A small image denoising model, trained from scratch: soap at rate 0.0036.
Rows from block 4 of a small image denoising model, named by matrix and row number. Rows with one number belong to one channel. Each number is 128 + 24 x the weight over its row's rms, rounded and kept within 0 to 255. All counts start at 0. Numbers have three digits each.
After each channel's rows are labels from the 100 images, of 14976, where the channel reaches its highest value: "strongest on" is what is common among them; "patch colour" is the nearest of a few named colours to the mean colour under the peak. Only what is clearly more common there than usual is listed. The data: microscope photos of single blood and bone marrow cells. In brackets: how many of the 100, against the usual share in percent.
# convs0: first 3x3 conv (model.enc.2.0.convs.0.weight, 144x144x3x3, each kernel summed), inputs 0-143
# convs1: second 3x3 conv (model.enc.2.0.convs.1.weight, 144x144x3x3, transposed, each kernel summed), outputs 0-143

convs0.111:134119121103166086116157109146152090118141136104142148115135114165126148129133186137136092141106154116175116124147175143114140128093165078103115126132117189141094117133069114130163120151166128115143098125112165130117161140154110122114119159129123133133132125087119132179123107150105127114097109116143106145114126106196112118108099164123120090141170119152143092088121133124152115129127128127128075115108102139159093093148122166129153
convs1.111:102112151121136129115164129125125091099099105113181136134113128165112101155131235140115122142103150135111127125144153156113121108077147090109165121113118137101143167140122165161158125146087117143194095127157174122135121131120139138130118122144112123090133150155138107182097133131129128129099117129125107135112140125134118150096105115136106089120136084143132105132114110129142156141116139103113090143121177160090129087134133118119173
strongest on: smear: peripheral blood (95 vs 16.2); cell type: segmented neutrophil (67 vs 20)
patch colour: pink (40 vs 18.5)

convs0.3:128134118098106121111107123134096163157149143149126126160132121139130112103149126121176144112157146106203070116123110144143125154124106140152113130176116156118107153129075139163126123136107145084133160091107118167118108155132106153115126115122109111101132116111126125142122128117111158133125118127160102109151143139121134092122096107153162149121153106135129113118139129106144082157147168101167121184142101168207137103064135134129101
convs1.3:142087130157131138079132149146122142106101127129132142207128162143163114134164149124134120079136127131190117118135170102104127172148105071163111118128098101126158120112104110148132121119138181144106107095145089132134131150134128140117114131131126136114121120147092133152120088120152087128104131121131098106152120130221146122170078123135115128135143124120137168124106131158119132167105119127137160124144108101150120141134147110154091
strongest on: smear: peripheral blood (92 vs 16.2); cell type: segmented neutrophil (86 vs 20)
patch colour: purple (66 vs 30)

convs0.53:095122104116120133089148121135157117109122129155146111111143173136122105124104134119128114134078113089119133132130084124140119123124173087124100111134117124118101199154105135084159142146137124115107100134138215100136122107171136098149142114154084147128128157100131106123147107148118128153133115107154140118127116089142126124137103093128150092143139128149114122089129093135148136019102146143119127131121161104101109133118132099137141
convs1.53:109155114114148145136122118131150113154079129150181120097097175123062143167084158098123114163110158111133128110164173140122092132157142101115120130129102153143145107129142081131138111155110148117096115105117145109163161148135127122187133115126129114142084079117140123170134117159138114130131077122127125099055137092129122117144140078115095124134122160113135144097153146127111167107106133142118122159149142127128115134134139078129131
strongest on: smear: peripheral blood (48 vs 16.2)
patch colour: pink (49 vs 18.5)

convs0.85:131131145134162123073124174126163131116162110108143100121087128109089086124123151161109164144088120128177112122126130100084165112113167104150113126182096118152129144119122147148163122115083159094111156121125169133140147110114133153125136105129178106138152146140153113141131099091134116093147177173140079123088124179134137128141114127133110128113155142135133079125132150135128107152136111104133149175139158155140126108138099099116102
convs1.85:135134124196155143133117134100132131152065113124146112152138105130125156112137148153146123146127119078145154142167177118129208116116127157126105130106131111142113094117104132140116077143088117112139129125151100126144127147107155151098121105153179131145111128124161120129106120119131127138124132123123123075120111167135084087141111178104103120181108094112125109155133138144142105134137103142088167104109161183130106131120132147120081
strongest on: smear: peripheral blood (95 vs 16.2); cell type: lymphocyte (50 vs 15.3)
patch colour: pink (46 vs 18.5)

convs0.80:123120116150114139109108126163147106134143130134160142148139136130143102089142160100120114151085082098137094122133090125145119131116137106115150120110151179136115136132118124141151126166131121127120066114135141070172103152106131140162127154125087140122096123104127113179116123102124126128115121134126107120142202165088149159106075083128179142125147097101122165124137118107129106064124134164177112141151136106145130109160148142151136
convs1.80:069167077120136125149114109138155123121091135129107168135133105162112080136112173121124095128131050102106136113078085104137108117141108111132128147139127170131081119094125148133120127130128104122121121117149142111162123140142114099169144140127120111122075129115109129102130126165138117098100101137124136125117180132150139107146154139125115159145140156103156093086135112137120123145117127124174112188104127150111113173187137151107127
strongest on: cell type: erythroblast (41 vs 14.3)
patch colour: blue (41 vs 16.1); black (34 vs 2.5)

convs0.142:142099085109158115145106121113096133115120111141130114161127158148136126118147066121122157129164123113141175093113118133093178141094073092115107143098146118127106092069118100111101120160088128091143147129125141165168150152122149159109139138108126131112128122079124143120098129105124130129141130187123085127124109183139117122139099122129148102137108097151132136087104097130092099090170119145133101129123166108138155120160124113108147
convs1.142:171108164137127151095125108137113174138125083101111150151136124133124172133132137095115106114135119126105181113148096097121141107127116139127109126158093130155117188100122105153013108080138145138142158141098140096144136134140151166103141095120136158141143109126130146122087103148091133144134136104130107127107102151116138145139134135136118135147155111118125157130124157184109135121108151154133122101122124172137131137182089132107133
strongest on: cell type: lymphocyte (45 vs 15.3)
patch colour: grey (35 vs 16.3)

convs0.94:078108067116106148112145138120148160101112126127146158115119222127125126119068126120172125128173123090131127110116141157135074128131121121090145140116130156135168139139111089147082109199126127098134119136146166119138122123109129129118091109120118130156122159153151101134165131133170115095148097125119128102136123128128183115125129154115118130089089136149145136099138109137131142099133130133135144096097112124161139142156138152158095
convs1.94:118145158121141114091090124160130119094132131117115130136119141140146146133135095129139130129119112067136123105119107124152132124108091077134144113109136114177121122147121080088062112130126135120155121135179152125099123130138139116110142126126112121171090173133180116118190073143145112126127065077109135121144124129114176131109165086148115132136181131127145123130131097138109108089100160136126154161138126153115156121171106119142132
strongest on: cell type: segmented neutrophil (40 vs 20)
patch colour: purple (69 vs 30)

convs0.55:165161095159115154112156093142131132097152102136078128106119174106101146106125143130148147111127161140126136122115118127098121108186134153150129136106112136138090105154109071120104148138152141154131115114092110141137149158120135129132147160139193102154141099099144124103190122130125128164150152159141148165141148128141134161138157146132114147147141148206170149136131166105183107147118109142125111136155100090146140104120124110137109
convs1.55:153128139188098109116136126111159167124120156105085137148112134100147116164137105135114117123123140112143146136102115100155136110171160144167095111135131154144159122139107138106095144124124137132094118184095091106090088139148145113108159113114149168129127064131160139147121127146087121143128136184090160143136131151143141179135110127164102136109158167118129145195139123138153148153125152103104161127081124151149154142146118124144134
strongest on: smear: peripheral blood (87 vs 16.2); cell type: segmented neutrophil (76 vs 20)
patch colour: pink (39 vs 18.5)

convs0.21:131123161129146145111128117136114120169141146172117126141078136106119120126132144122166112134187154145132132118085173111143093122165154118122117119171157115142122075150117137122159121156189172142099135145142111164132162174164130130145124094174143101158131147174102112171112107139109109105135101142125121142147129105140129139125098140172106145139160131150110112179099104117162109147118110107134131152096117138185145148110153143149101
convs1.21:134175151162065149120108102109127142140106151078118089153112139118130144147098150156124133123141122113119117127101092106179114155097113069145170134100146130097144105141123139124106084106100128124146094124139091097118131118134106133097152128092098149153127085150089126129118147113121089073116075138111113143108148113156177139105143141146127137136125130140110091135154134145134132116117128110115151123121120149118133063187160123157102
strongest on: cell type: segmented neutrophil (60 vs 20); smear: peripheral blood (57 vs 16.2)
patch colour: purple (62 vs 30)

convs0.37:143130100147153118126163127179157146096132082125120153195140111114169160144131135154158130132112118126158123107128060147157116162142076129132112142118120139118127081104153085129143173131139128107134104147118128123130177157133121183094110109161130096160143122116094112106178110143131136162132133157132139086131150125150158134078110140162096130137136110155176111160115132139157115143122129131134100132119172093129139136128160149117115
convs1.37:168131170140140087121144120144119160146128178124126166142133130133160094149160140189157125111116140119143130117152123143125129131150156122176094111139119158128104123117144112105132100124151109109169115122118205124098096121117132182099150148127145133137153131132103118143152107140131155133123112108133095139162121154104165120147108150093167169102126115148100136193147112148129123144149176096156122183143090166110159134140105140150113
strongest on: smear: peripheral blood (47 vs 16.2)
patch colour: pink (39 vs 18.5)

convs0.124:119125074145132147119119102165167091127130148117096127104146121121131114130138115135143187088074087075121116137132148169101118121106112126111159129110141129128119161124159081150130121128129103105114118165124124158159119154125135120119128127089110137135129137080106135124167134127111161198109118147039143135116168122104134149122113120131135109131107213119148105141148133103128153115110111129126122127139118155146102158129088111119149
convs1.124:162169126139109090138121159114145146122064155100133152114143108103168152118134102128135133146130129089135130139144106094131127132128236122141127132123108170117100097077168120161130153125109094091115121134104116110165094141111115144137120180138113108129165125139122132129163126172119146149117133135134156137117139153094132136122116150166137126129135134143107135132124124119143103140143111115147093199098107112185131172137101099113131
strongest on: smear: peripheral blood (70 vs 16.2)
patch colour: white (48 vs 15.8)

convs0.126:190119174085169134120115147102135140137091119155132133204124089096106137102128133148165156113126138103153131137159124168097154119133125131169140161095132174123142138115153088121111137110125112110143114131127135141122144128100120167123146107126148113130125144096135077155098150116076162166145104128151113127088138192114139135167097155113130125132149115138119147155095111105137130131127105119186121138099173133132137094114108134127095
convs1.126:155160180123200132122118132111141095125146111152126138118139155153169131091143139126136145132157112096154144224122153127118136103139127130123092127131144118112137171134135116155067145149126103116137159101130124122127085118096140137162113117122116141129165134147099137098139119129108091113079139128114136100133132111153119161118090169127192119139129131099132142138088130115167086126129101142131163115122069138148113153160135127147141
strongest on: cell type: lymphocyte (39 vs 15.3)
patch colour: pink (47 vs 18.5); grey (36 vs 16.3)

convs0.31:142117053132106104127098138116100113132109135156106168136137164118120127135115098092122153111123124138112145141128061151121158138085105104152134182100159117118170129113190119117118119169096103120158118130100096137156124153161123135118094148101138113141116108088107144128084140155104141174105096111076095118160126108106142106120124121124086136129117096116118130116098116132131111102129100145123107116139181140146091117126155142138173
convs1.31:175118174127142085094147109131145130187132139118116110151167145101138166070126158146142135103127160120134139097165144114113168152086122148128102141123144096139097079115170145117112110118166137093097115141092133101152157145111138162082115133098150175119117098145136112125092133139154141155171161156156100152101108125166129124101121154132135154138115144139110137111142129128118130095143112159147112145147172139123122131154072141106144
strongest on: cell type: lymphocyte (36 vs 15.3)
patch colour: white (46 vs 15.8)

convs0.103:122131182106126130118101112132122109109097162139113132107156166118140087137166128156147118148130147141118096118125110155140136135149114069155112068104127135156112116132151158129113107103087122126102132146109169079056094147141114120154127086125151154164080148135108121157127141113125137124128111086161094104098128098116101131149126121104092155079133123120114135131122136127101137167072143102125100135125086131108096146084154125131125
convs1.103:178105181154115170082143164166149100172120080142138151150135124132136183103118141127128116123124179139151102138130094140095166138111090114094132128120113107126181124171135114103173114133123122141106104098116152131082150100130160121175136108112161090145173092139132119108133112115141104141150119126142132157142102127142095132114112138139103129136102126090154105103123114148169136122093115139152164094146120132123162127126131104174121
strongest on: cell type: lymphocyte (35 vs 15.3)
patch colour: pink (47 vs 18.5)

convs0.64:175108121128119120103118129102117145139135130145117129136157110092126136119151158122107124128112134112110132092152080128154130113112118115154105169114098167095106052093123101120143121201100099151163116126101119139145117111119178157147129110075124114116133091094108158139099114124092114096126163138112116141135101131164108116137111165112118123125074127119148157103157086119065138162112124113117109168123154125139112131108156114137089
convs1.64:130118170116113126119179111124138134127114113139132130139111192089153118129123122133126119119110129106130123147123113150128137111132138078220086169183081114122107147145146097152060151147113129136125153104097145124095121138120188087146129151109146141134102109132139080137116151121115150144135167089116127147123092168148128130135120150140124167143134124138142142121102114130131147070128116166161112174138109121149118154140145098144139
strongest on: smear: peripheral blood (35 vs 16.2)
patch colour: white (57 vs 15.8)

convs0.45:142101129124128160116118159128080144120135135128118098127124078146136117149177085171130093120140150144110121115152136124095150118102117136127124130083125151140084098162132120065113178093142120161147195105142124130134123107164119126121148130139154116154143117110098065108138135108148134147133137172136120102103133187183117094123130129157120129135128127097083107103119097132159109098086133119127116116143131096094146089147109150128112
convs1.45:150160119150113128147115167124113164093185119126111134101127091115126115148114139142134141149136081163122118126128141139101132102158141120181134132107098123212078116174149153115090133126134127091130160121135125166088156160129127191127141139124100128136106120119116109130160149117201174149128181177145088159168138135129139132140128146091131155114141098125146111113153129136115132122177120131120134128134159122128115124128120124142142
strongest on: smear: peripheral blood (49 vs 16.2); cell type: segmented neutrophil (40 vs 20)
patch colour: pink (47 vs 18.5)

convs0.19:098120082115141136147162135124128152119103123069115148107131130114157100154128075132111099134099085130094131196119096138188119151124138139143108131170117106133145161134157129115143103116170156105106150105117145148161143116082095124116124124186110107106109141117112152130117116178130162137148139167118126141107119109122133131134149124133123125104155123077106121128138155115160171149103155126140094137092128112101093106095140176174132
convs1.19:140143088106144137139161139117176098130104172110129120127091156162134117125139138128147145152113144133124129153102164122090086159164164126141119103143115112080185097112111144112152122131115129164163109129169146155162173114136137132136120192101108106150129124124144122139107135071115128094081096098132132146097108114105119078154113114107121124098117160134154113094124168126170142144124143113106086150110111172123110094127111119107110
strongest on: cell type: lymphocyte (46 vs 15.3); smear: peripheral blood (46 vs 16.2)
patch colour: white (87 vs 15.8)

convs0.30:131107129091151116121138103100169108182162096106123132131134149101167137116134150140100127130113143110076156141168165110096127138112143153107115148112157149134108145129133170125184099135176103111133160126100120107145141080145161133118142125137091130109136137127131103131134122162115102147129143135083155151103134091099161116068090090120111112137081150119098147152128114137174149159121107126162090140118132148142099182113131141091139
convs1.30:135121196121128100130132131127111099125148149097101145143117087111190146138145088115123116116109117133073090118114126077134152095114135131117130161110117148143094137145129142179136132199153085118159145099107111112153126120116135135104118168096087118129081116104121130135131146141116152151145138091097155128148127144096118111119149135134114102138148093138134093124125129126107127056131138136113132122172169084105112135141150121074106
strongest on: smear: peripheral blood (47 vs 16.2); cell type: segmented neutrophil (45 vs 20)
patch colour: pink (41 vs 18.5)

convs0.28:123131120122150128107120102130122099110143103149124155133137128150145129115166123124117120138181086128067128118137130168129148103184098152103154147137160151127114125140150123111021119114103124089120116117149136127140147141107102122171073152141174144163126087153119161094133106158163144132124126138124094133100162123147166135120115125118166124144114132098124139142124136123118108122098159157102145169105133108115153116193128102131139
convs1.28:126178128112120127132123113096140112141134125123053117140105072151177099140184093150116125122149120152085115130127130138126082126143126110126113137091105127132105111140135134071063163139108137142113149130170133135123140120097120129179135101152116120144162137159078140108119117148144124147136119087150142149138137118099112179147111169129185144116131115118096150088116153126166110125115111132116183126111102134111147084128134132128118
strongest on: cell type: segmented neutrophil (93 vs 20); smear: peripheral blood (90 vs 16.2)
patch colour: purple (60 vs 30)

convs0.29:138137147127119128116159094118133109132161157189126093130130099128107126069138138092097142122115148154112104130112131134182168150085161153152121130147106145127128123121113159110116088090101181126104102174122085139109132159146099130096126153125124128166138150127137094134127103081135121119137047126160155107166065121091134104128067122132098142129132143137143139166130136134112103117119103114119115113112097141126116115129113149120120
convs1.29:137138152130119153155111141135108126089121058179178085122101174123118133176113122140133103143142110137115150110078121112102146146146128167113112129103139132110085168151096131160171096131167149153105138119126117116099066145122147150126118112104176138132139158125116167097124118099125113133165109114167126117165066128129136138119123120157134115138119127124142147112126119162133116114112120141084117102128107119094114126079181155109125
strongest on: smear: peripheral blood (95 vs 16.2)
patch colour: pink (85 vs 18.5)

convs0.137:152147129141132131145130122122122150113132117124070134125159123103158122140117122129148105134096117130105107122108129139096172097124108143126133121117102107149189099165148100122121121143148115151123163058167122115088130091131114124152100132132137160104092116152105093095150149129156081130176117131109124182168147119211170110110142156104130154131120105122107123109112111114169149129105104097161151153118104116119157126148093114118166
convs1.137:140136154119118100142142088129114179145144115086102100151123102111133137136143127120137112110153133162122109120159114147123108127145149134087133127083100127147139133157184147126117109138137142157126146098159132124086133081156162109129118111196132103116141134077096129126118125132144099122115098132135084134127082101120166165107139164148106128118160130125154130125104100095123145147139151083096113193136195145125168124150102086110129
strongest on: cell type: segmented neutrophil (44 vs 20)
patch colour: purple (64 vs 30)

convs0.102:118131168131136082143116165143090117113155157134133127148076088135101095120118158110165131147088118141141093110128138115154140102072163150142126105121114125104119159121161183137188133148133143128148164116092165108095128130167130095143137137147110104061155148111174146130124129147104120123111152136127097125132117133110152130148126166114154117130149112124120091151117138134172147112141131092121128107146122167108155134196124111125086
convs1.102:171107099147099078149126101099097102095096114122118117127105118135054130089113114119142136151146121131110141150139160115127120132088113141105124137108109146123140124104104158179093099107128148141114125146098089104107114100135131176067122164124049129124136115123124109135137127108140117151114155098150090102132147123094103088124152139128111117119132110136122118110126120131070167111148138111105110133152175141127083098134124088097114
strongest on: smear: peripheral blood (100 vs 16.2); cell type: segmented neutrophil (94 vs 20)
patch colour: purple (74 vs 30)

convs0.67:108106147160166128158110151183140118144084136119112152110123105112119124114112159121131141130097153155183110101126144098139132140146131144120112138128113118142096180114137157147187111122090140093144164105123124134099129128171100136132187159120140157160147172130178121135157128115129167123101208153115114125113103177117137112118114126119091117143135113147144104169126114129130122139144115152137092114128105119145109100187139165112113
convs1.67:125086098141120089142157172147130112154096155136147140191153131140107109107135142130131125166132192058128154144139101136130134091151143115155135133140125132163119088088104110183112165136113112119150103110126122085131164111129127119118090116137113117084149120149185129147141159134116134139118156099135139129125132125188088118084104141152135129150140084123118130162123126151138126142130153128100121108138089142150145153116164116080123
strongest on: smear: peripheral blood (99 vs 16.2); cell type: segmented neutrophil (84 vs 20)
patch colour: purple (60 vs 30)

convs0.120:112145118137144110111115146139159125124160134190110132123145089165143125100107145146130136141143113106133142107064176139148106150113116175142108104151154170133085128091102139139160130070137103115102117138152185179134140119123139141115157097142109125117155151103154087109117130120115106109144135099142142149075134133118154117136134136186117173147161106135168107114160156144156111110144140103134132147118187114153119145135112092142115
convs1.120:126116181116172130147127143137107118094110120140121135111117130111144096157130100091112104132093112101127133121087135144127136100137169106144130127132116189127138124087099153141131151167161133119126082126155137102127143183127129096100136140104113132087157153112133140130201074149074156151141144145151114133171127126143170121160114119130098104139085088137169155137128113126081122138120138137107148116108133132162114149109175134129167
strongest on: smear: peripheral blood (80 vs 16.2); cell type: segmented neutrophil (47 vs 20)
patch colour: pink (46 vs 18.5)

convs0.90:117143111136115135104110105126116136134138117122127171133162131106133165141139083142133140100125161135154139167118116116093118118187170155175134101180178117142168106124132061101143149126163120157106131145111133192143139158162128136132097114134187126121127142106142145146141126146115081086106114149143143134117130132095134159120187122139133133114150168171117166170128150117136108107108115134152065141122128130130114155131115137138132
convs1.90:143145141142114136130118142125105130131165179144110145108123133140106071144112101139175124123109112099133124111121101124176117087081172145129148129100166132131147100133170088112116128144099099148109152127114177142146128133121120201145186138103154124095102094126146130159166141137107105119159089149144122158091154162164119133110098121122121124132130146120106126163171131108138126150090134118160139123120150155125173115110080113093138
strongest on: cell type: segmented neutrophil (82 vs 20); smear: peripheral blood (75 vs 16.2)
patch colour: purple (60 vs 30)

convs0.59:120122091112162131168127105160131115115155128113164136147114111120133090129146190112116124120091148126166085097134143133145125105131134111109128127141108167114073104119105084094106119129146124095145113103188143126099128184118090139092136154114181111101111152087148119151151126124097131143095122119112120097126114134114157126082146077147099102123121143136122129125112181097133125161117143128203123131155130149127147106136103124146102
convs1.59:143125108193183106155145102141160111108145122130151126126125148121120110141148235125124128120114125141125129118126208126098113107102133151135140137126159151146123109145113119122248164130121130124140116113143113119126153156148139116115175104147168168130141193157130119146133127140121117135121162116116132133146123115156128129140098147116130094128123110137137141115132134148108109148114142111128101111127126144145173107117123140119123
strongest on: smear: peripheral blood (99 vs 16.2); cell type: segmented neutrophil (84 vs 20)
patch colour: purple (82 vs 30)

convs0.106:148124069135096124122144101138160133145149109146102115113131109106134097141140143140120130097073093136096142125203100124133123145138111133118131127135155132141123070123122130162139125122129126157136120129119095141166151105157127130082122098165095095103137136105078085132110137130125137096129110104107144140117177164081114093130158164138101134126121096186208107128136096108131105106131131123124110131132132111135160120106176116108103
convs1.106:122065123152113128085125137126128153103105136113109141087141144127121083128102111101098148122131110131138120118135090117161136124151138129140129104158109145137131074125119129152118140132130134122116115136107100117072134131109157111111157119119118107140116133093101106096096120140136141126121141134122111157123125109102109146147111083101103122103116116250148151159127099108112140055134124100180129105128157120128115127137155116061118
strongest on: cell type: erythroblast (48 vs 14.3)
patch colour: black (72 vs 2.5)

convs0.34:113133114147100158099168110120127139138140094122136148138114225109144135107131129137143166134120127102116187115154108132160164177137120129165093149165093161152193148149149122127111144119173166169114113134130142134140139142129162158146137159129156136136152154110114159142126143137112126146182094139137116164186101170163103133136138117163129113142120125115146121141142142142117111163125119167135097116133092115141149140127159133128127
convs1.34:133106138121131137121103128155137127095140063113121136142129162131160094155119119167147134122108136121109135141066130070099114143106102086197119116125086119161124156126121107174163122139116138132093105092115135129102098120126131133134125149179137174141103151135121095132099102137131149126109103165156113103158108140130116132145136116081159112103169138102147157133134163142115124082140122119128107108090107163105151132144069164145134
strongest on: smear: peripheral blood (96 vs 16.2); cell type: segmented neutrophil (73 vs 20)
patch colour: pink (40 vs 18.5)