config.toml
arch = "unet"
model = "image denoising model"
dataset = "microscope photos of single blood and bone marrow cells"
train_examples = 194171
image_size = 40
crop_scale_min = 1
horizontal_flip = true
translate = 0.12
task = "denoising"
loss = "charbonnier"
noise_std = 0.2
norm = "batchnorm"
activation = "silu"
widths = [48, 96, 144, 192]
blocks_per_level = 2
block = "basic"
attention = false
upsampling = "nearest_conv"
init = "xavier_uniform"
residual_init = "none"
optimizer = "soap"
beta2 = 0.99
lr = 0.0036
beta1 = 0.95
shampoo_beta = 0.99
eps = 1e-08
precondition_frequency = 50
max_precond_dim = 1536
merge_dims = false
one_sided = false
adamw_lr_other_params = 0.0015
grad_clip = 0.5
magnitude_pruning = 0.5
steps = 8900
batch_size = 128
epochs = 5.9
lr_schedule = "cosine"
final_lr_fraction = 0
warmup_steps = 260
weight_decay = 0.09
adamw_weight_decay_other_params = 0.01
Rows from block 4 of a small image denoising model, named by matrix and row number. Rows with one number belong to one channel. Each number is 500 + 40 x the weight over its row's rms, rounded and kept within 0 to 999. All counts start at 0. Numbers have three digits each. After the name is the row's rms in percent of the matrix's.
After each channel's rows are labels from the 100 images, of 14976, where the channel reaches its highest value: "top examples" is what is common among them; "patch colour" is the nearest of a few named colours to the mean colour under the peak. Only what is clearly more common there than usual is listed. The data: microscope photos of single blood and bone marrow cells.
# convs0: first 3x3 conv (model.enc.2.0.convs.0.weight, 144x144x3x3, each kernel summed), inputs 0-143
# convs1: second 3x3 conv (model.enc.2.0.convs.1.weight, 144x144x3x3, transposed, each kernel summed), outputs 0-143

convs0.140 098:533455508499512461510465602519499611538452454474523494540479338500515449483533507510536507466553484600446528534517489512486503492494445580473517506513497452524491490517478507409434463396443494500472526491533508465512509456479498479514468502486464503470438456486468543480516570492489493555508471486439528493460525461488567502478452581480438490511474442462413522491502462519509489570523495547467508501530484478516525500458529421572522
convs1.140 106:473536499449528516620529499541490483473560524466465512519517485453497505490572482516477556492564493575494450524503494514507441409492414471536557522517477439501442552480531479516462527456532450509501547479528527498478484493423539508536511445540412523469548475500438514496491556441530507479486549499481446481534506504477513501477460490478558485483513442462385449455510393469596511542484508452467492560557484543508566515489472458559535
top examples: cell type: segmented neutrophil
patch colour: white

convs0.91 081:459529446489563543497460427543433531475497446513438516611510459493563477557538463503480490482534491530568490491491503579514535496553424463520515531540561514508500487471593460409488593452511498495505555500421544518550506484524433529502480499542493523477455523559484515437579563525467461553457475502509526509409508515541580466564468466544504524525439469527536482501447497514535523460469426485508523485480475478528515535506473515519458
convs1.91 085:516500455496521479481517499489493608526435508524426496540553549479528453494525490485505604553557533521504530515532518555462454512446502568488554482401557470538462485501496524459392507459467507514526503527531490510531531484497515565508430570483514473447523506457536526486503509467553507586500509542548539536476494601534499523479462547449484518469445593433442471555581487515469509579547468491487549493508534525493485529443478448507507
top examples: cell type: segmented neutrophil
patch colour: purple

convs0.51 113:494481468521470488542488523557470433498462445458525569460538547499445525488516441523515472474459538462572538430472517475520469561467515505509488459492497504526384529525472503492681497515545532532507480469501504464521490550518476446588509539526541529529479498495472468481470474523473568568522457556492437474450538467477493485461477447530447484517555533543451538486507525517506519423549482490438524521478440419486481552470499571544525
convs1.51 110:454488504460490490483485526499511468537452522560576552517516501493447533560422516476487473515510500436529515535548516433501499495471507481466498531533510516516551527514437502477624461453555516483466500526504550496611521559512532498522506558470470520496471434497534580532425509526425512598467452475521518498488490511572468471509534472526551441516548492545489520475582557437449536518510523460505503430508478500402505498498441455503393
top examples: smear: peripheral blood; cell type: segmented neutrophil
patch colour: pink

convs0.49 081:528508497525545499463492552510461542514552497540473527459482465511468509451479541492449466473522490437543526464451568486481549495548462439510526400607482507509473449603548512498498513443507543535502487485531512477500513519591548512513544485478516438503483500528485508528480492499496432502487426573472511487507508549566485527397451522529506499503489457465427516527535455455536463440464490483496437471503550545461457466540434481347524
convs1.49 090:553442454548519505539484518449484478558506562515543451532613484492572520547438540529534495530474503488512538541583438509496508406501445471471513562462517555548516464437566532549443522494542487509439496494503500455463448458459527498527577503425493569510555507489492438472467472570561514477497566501535446560461577535543513495511438542554436508493464480516513482456488430469477527528480510491502472479500521508522583465524530513550491
top examples: cell type: segmented neutrophil; smear: peripheral blood
patch colour: purple

convs0.63 110:485471482522479496452494470460599435500495503499474466501490548483548489501462554480469487493455475442514551486508467511559510505539524346463471452516514420544456517601479457497547519554514515417521461457512522465476504554516588532625513476535507457535458441465527503467525494498463476485445522479499529534540613476510506522527461476569499432479449482515500496447513517553579463507441495563512480536473524517556510525492493521500500
convs1.63 118:485477489493517484413480528452560534513556540487523553481493546491463456510500482505486484549510487415467466515536454468619461470495483413543519474455427515505494471571598445545531480533512510500572499494518537497495458466500516532608493501544446490569462482491480500513478533600528506488494510514508525521477566528445507471495493476580471543490504503480525511500534458559465490564460601475540515473502506644514507476558527513487471
top examples: cell type: segmented neutrophil; smear: peripheral blood
patch colour: pink

convs0.116 094:489510484444504448503539531510442448511573491523498520511497505508513473443506522458559573449455481492463503492428471527489479538471546448527489537492527471492464570500578548522608484500549547548520534460463476504621526513565467484436519514441425460487457606512415527571527484472513483527548499470543483483484509613435558493512552532564511474528530493470450481437535490496510554540478484501517513520544504496512516507541490476537573
convs1.116 098:484504455488494464519529548425447514504416498513507484467533479578404446410476445491510468532485452462475471543479474505477476482479513512479487505489538565516448551418429610522541463424473456499447470486499473479570470493529507432429467511489506542423509502543521462521457503491528539524515501493538483445536451482432482482522431523430501480518523491475495466474464523473426490461564522425456496508509562457539512525464551452406489
top examples: smear: peripheral blood
patch colour: white

convs0.33 115:522558536497609507540427580485502528495514496568430480475469484474519462432482406426542479511513539485473490507488519499571516469576506484517507498501512509495538503468518485476443511505506514474478491508507453545468490503482479493515573491472527458605461522568553420516517468490585472456548494476566510507495568513428463505539477501500422497500514507500534535643523490481510526388523567527456487478490429522491487498459442475516519
convs1.33 119:530517583516471546471509504459478477480464437522491552513537435431529511479518508495627551500534518481478489504465481491501530498542595553407548484452514480465571459510498538497435568558502477456465533507428441503460502462516545443501459501488448493582571506500500518495494544514565482476551450509485488500448477544482520546453446552534448463507486450471493548525452490509512498395471565510526588410474513529471498446508495494500466
top examples: smear: peripheral blood; cell type: segmented neutrophil
patch colour: blue

convs0.118 093:483517548458446563586500419481504557490471591512529500503545473539452503503544475522500595520470533471536452482503439537487567456517501506484502495479508533497455456510570467566491485456422490425471492511518427500476510532560533525542529614419474540550448472485590457503472531452498569510488467557541547513483492559480514496500473466477553556462477523472494485412517436537486513516565441484484489489523547541481440485546512462514512
convs1.118 095:490454502506473476424474528539461467537434475550562470513607549538481544520533515481520448481539515498554471520537536504477500505523483484479488486520512503447484556402521466592485458527485483478482500460454519436442461499513530524469433545512588536485544498557545529474499521521354553520480503506487524399477417490490498455499452433496486481509559519422497544471465525486518518558461509516521507446503427478512489524520417437501532
top examples: smear: peripheral blood; cell type: lymphocyte
patch colour: white

convs0.44 111:506494544519540525523502549484473500515537503501468504424502528475554431492548505454462497464487481459438479463528526487531499516511529552496506446489476436460544499547560502499682501555500510520560603485556506577394521498452578478581486498471524486477534491568501477481471491514478495573453526493538529490539492531503479516519452534452542499500500477504480503617522478534530555473471539527514431454493488474441520498499496524545584
convs1.44 115:571507610520487469497498575480449508420475509517536485523509493546466510507461488477455521483508524527458473499505510470546495446544527579532515520500459494515505420530441575516515486521638525521454512461511486472448495470480557481559481527496330488438495468434494441496470510518452475535444521517471518457484428425449462496479451507468501478493520518501494494478470511526527531434468554492493493471514563563451463526544471482487565
top examples: smear: peripheral blood; cell type: segmented neutrophil
patch colour: purple

convs0.108 097:519440496494619530541502503482424472514512474553430535501543456459488532503453411520515536507550497472486501512523530540468537512546516519525534521470539476502487497440517511508426542497485479581548467545454429535519525512504489494511443468471499424518518515541523563505479517526484497551477513567573511520497519528443533563518522491504448486477542474554507400465522518499551480541426531527459512470654510468453526440449476429489566
convs1.108 077:514463536498456506446517536461540517535578462443494545473559505476482456541493460505552563474481555474469533546513502509478508505498478551487517464522547502528491497510533546460351502485513488501464465549416512567450518437512542506460492488418516510508527551483498475518529456461640480497540526540561489552458436521430443570449508555492515501467455478461487485519482524550567512477500550465473453500461517582477583453467511521523490
top examples: smear: peripheral blood
patch colour: white

convs0.113 090:488491548500580510533495483524534468496548503393521531557524446520499502499496459485502471487507490516529507508469487458576543487545511524503525498493462536523499460530460500557489534517496535536521480476499533472496543478533465517527537466531487498481495533483522524536460464591496527514454547562524495511533484515576511440452492541583471620493535446582523421481554409512503471479532487509504472513553495411539490562679557468534518
convs1.113 083:466502485521513507443446524520537510482532519469496451524509424487477472481496597530548550574471451475537488456527559530521465470515449416518527522470472481531461488570423569549491464442505454515505511540466546502523614480460500502414458537515485431487512503461620406502565526460476564510481492538483462530507557495520501467441494472489486483478469437479496494532493469500574543501515576539510452501497525529433471471512423482469548
top examples: cell type: segmented neutrophil; smear: peripheral blood
patch colour: pink

convs0.123 092:534512503503497523534519441554465530503575493491477493566497529478540564505507455512407577515526437511604506519524517505526473574486458450548446469516515532433529463528461447507503493474555477503542473560492572497531510528530521606460420495488560541549472510479501539501464485569472453466492517484446495482504526529513476518471508529544494539503491471474493457468545432491622520578539477471611493532545547525550505579546507510506516
convs1.123 102:542486526561492505511529486438472637542560548399546483487504466448526502421484496564481526529505382474507515450500493497572529461520466488565600549468458563486444501516576451499517478475513471462502515446481532515512559494526487571471585497474514546430458529488484470461501515486489554515517559484503515410520533490545469476495462456549511559474543505437482481502534458464492466529530548522532529519462483499499525538509463529460554
top examples: cell type: segmented neutrophil; smear: peripheral blood
patch colour: white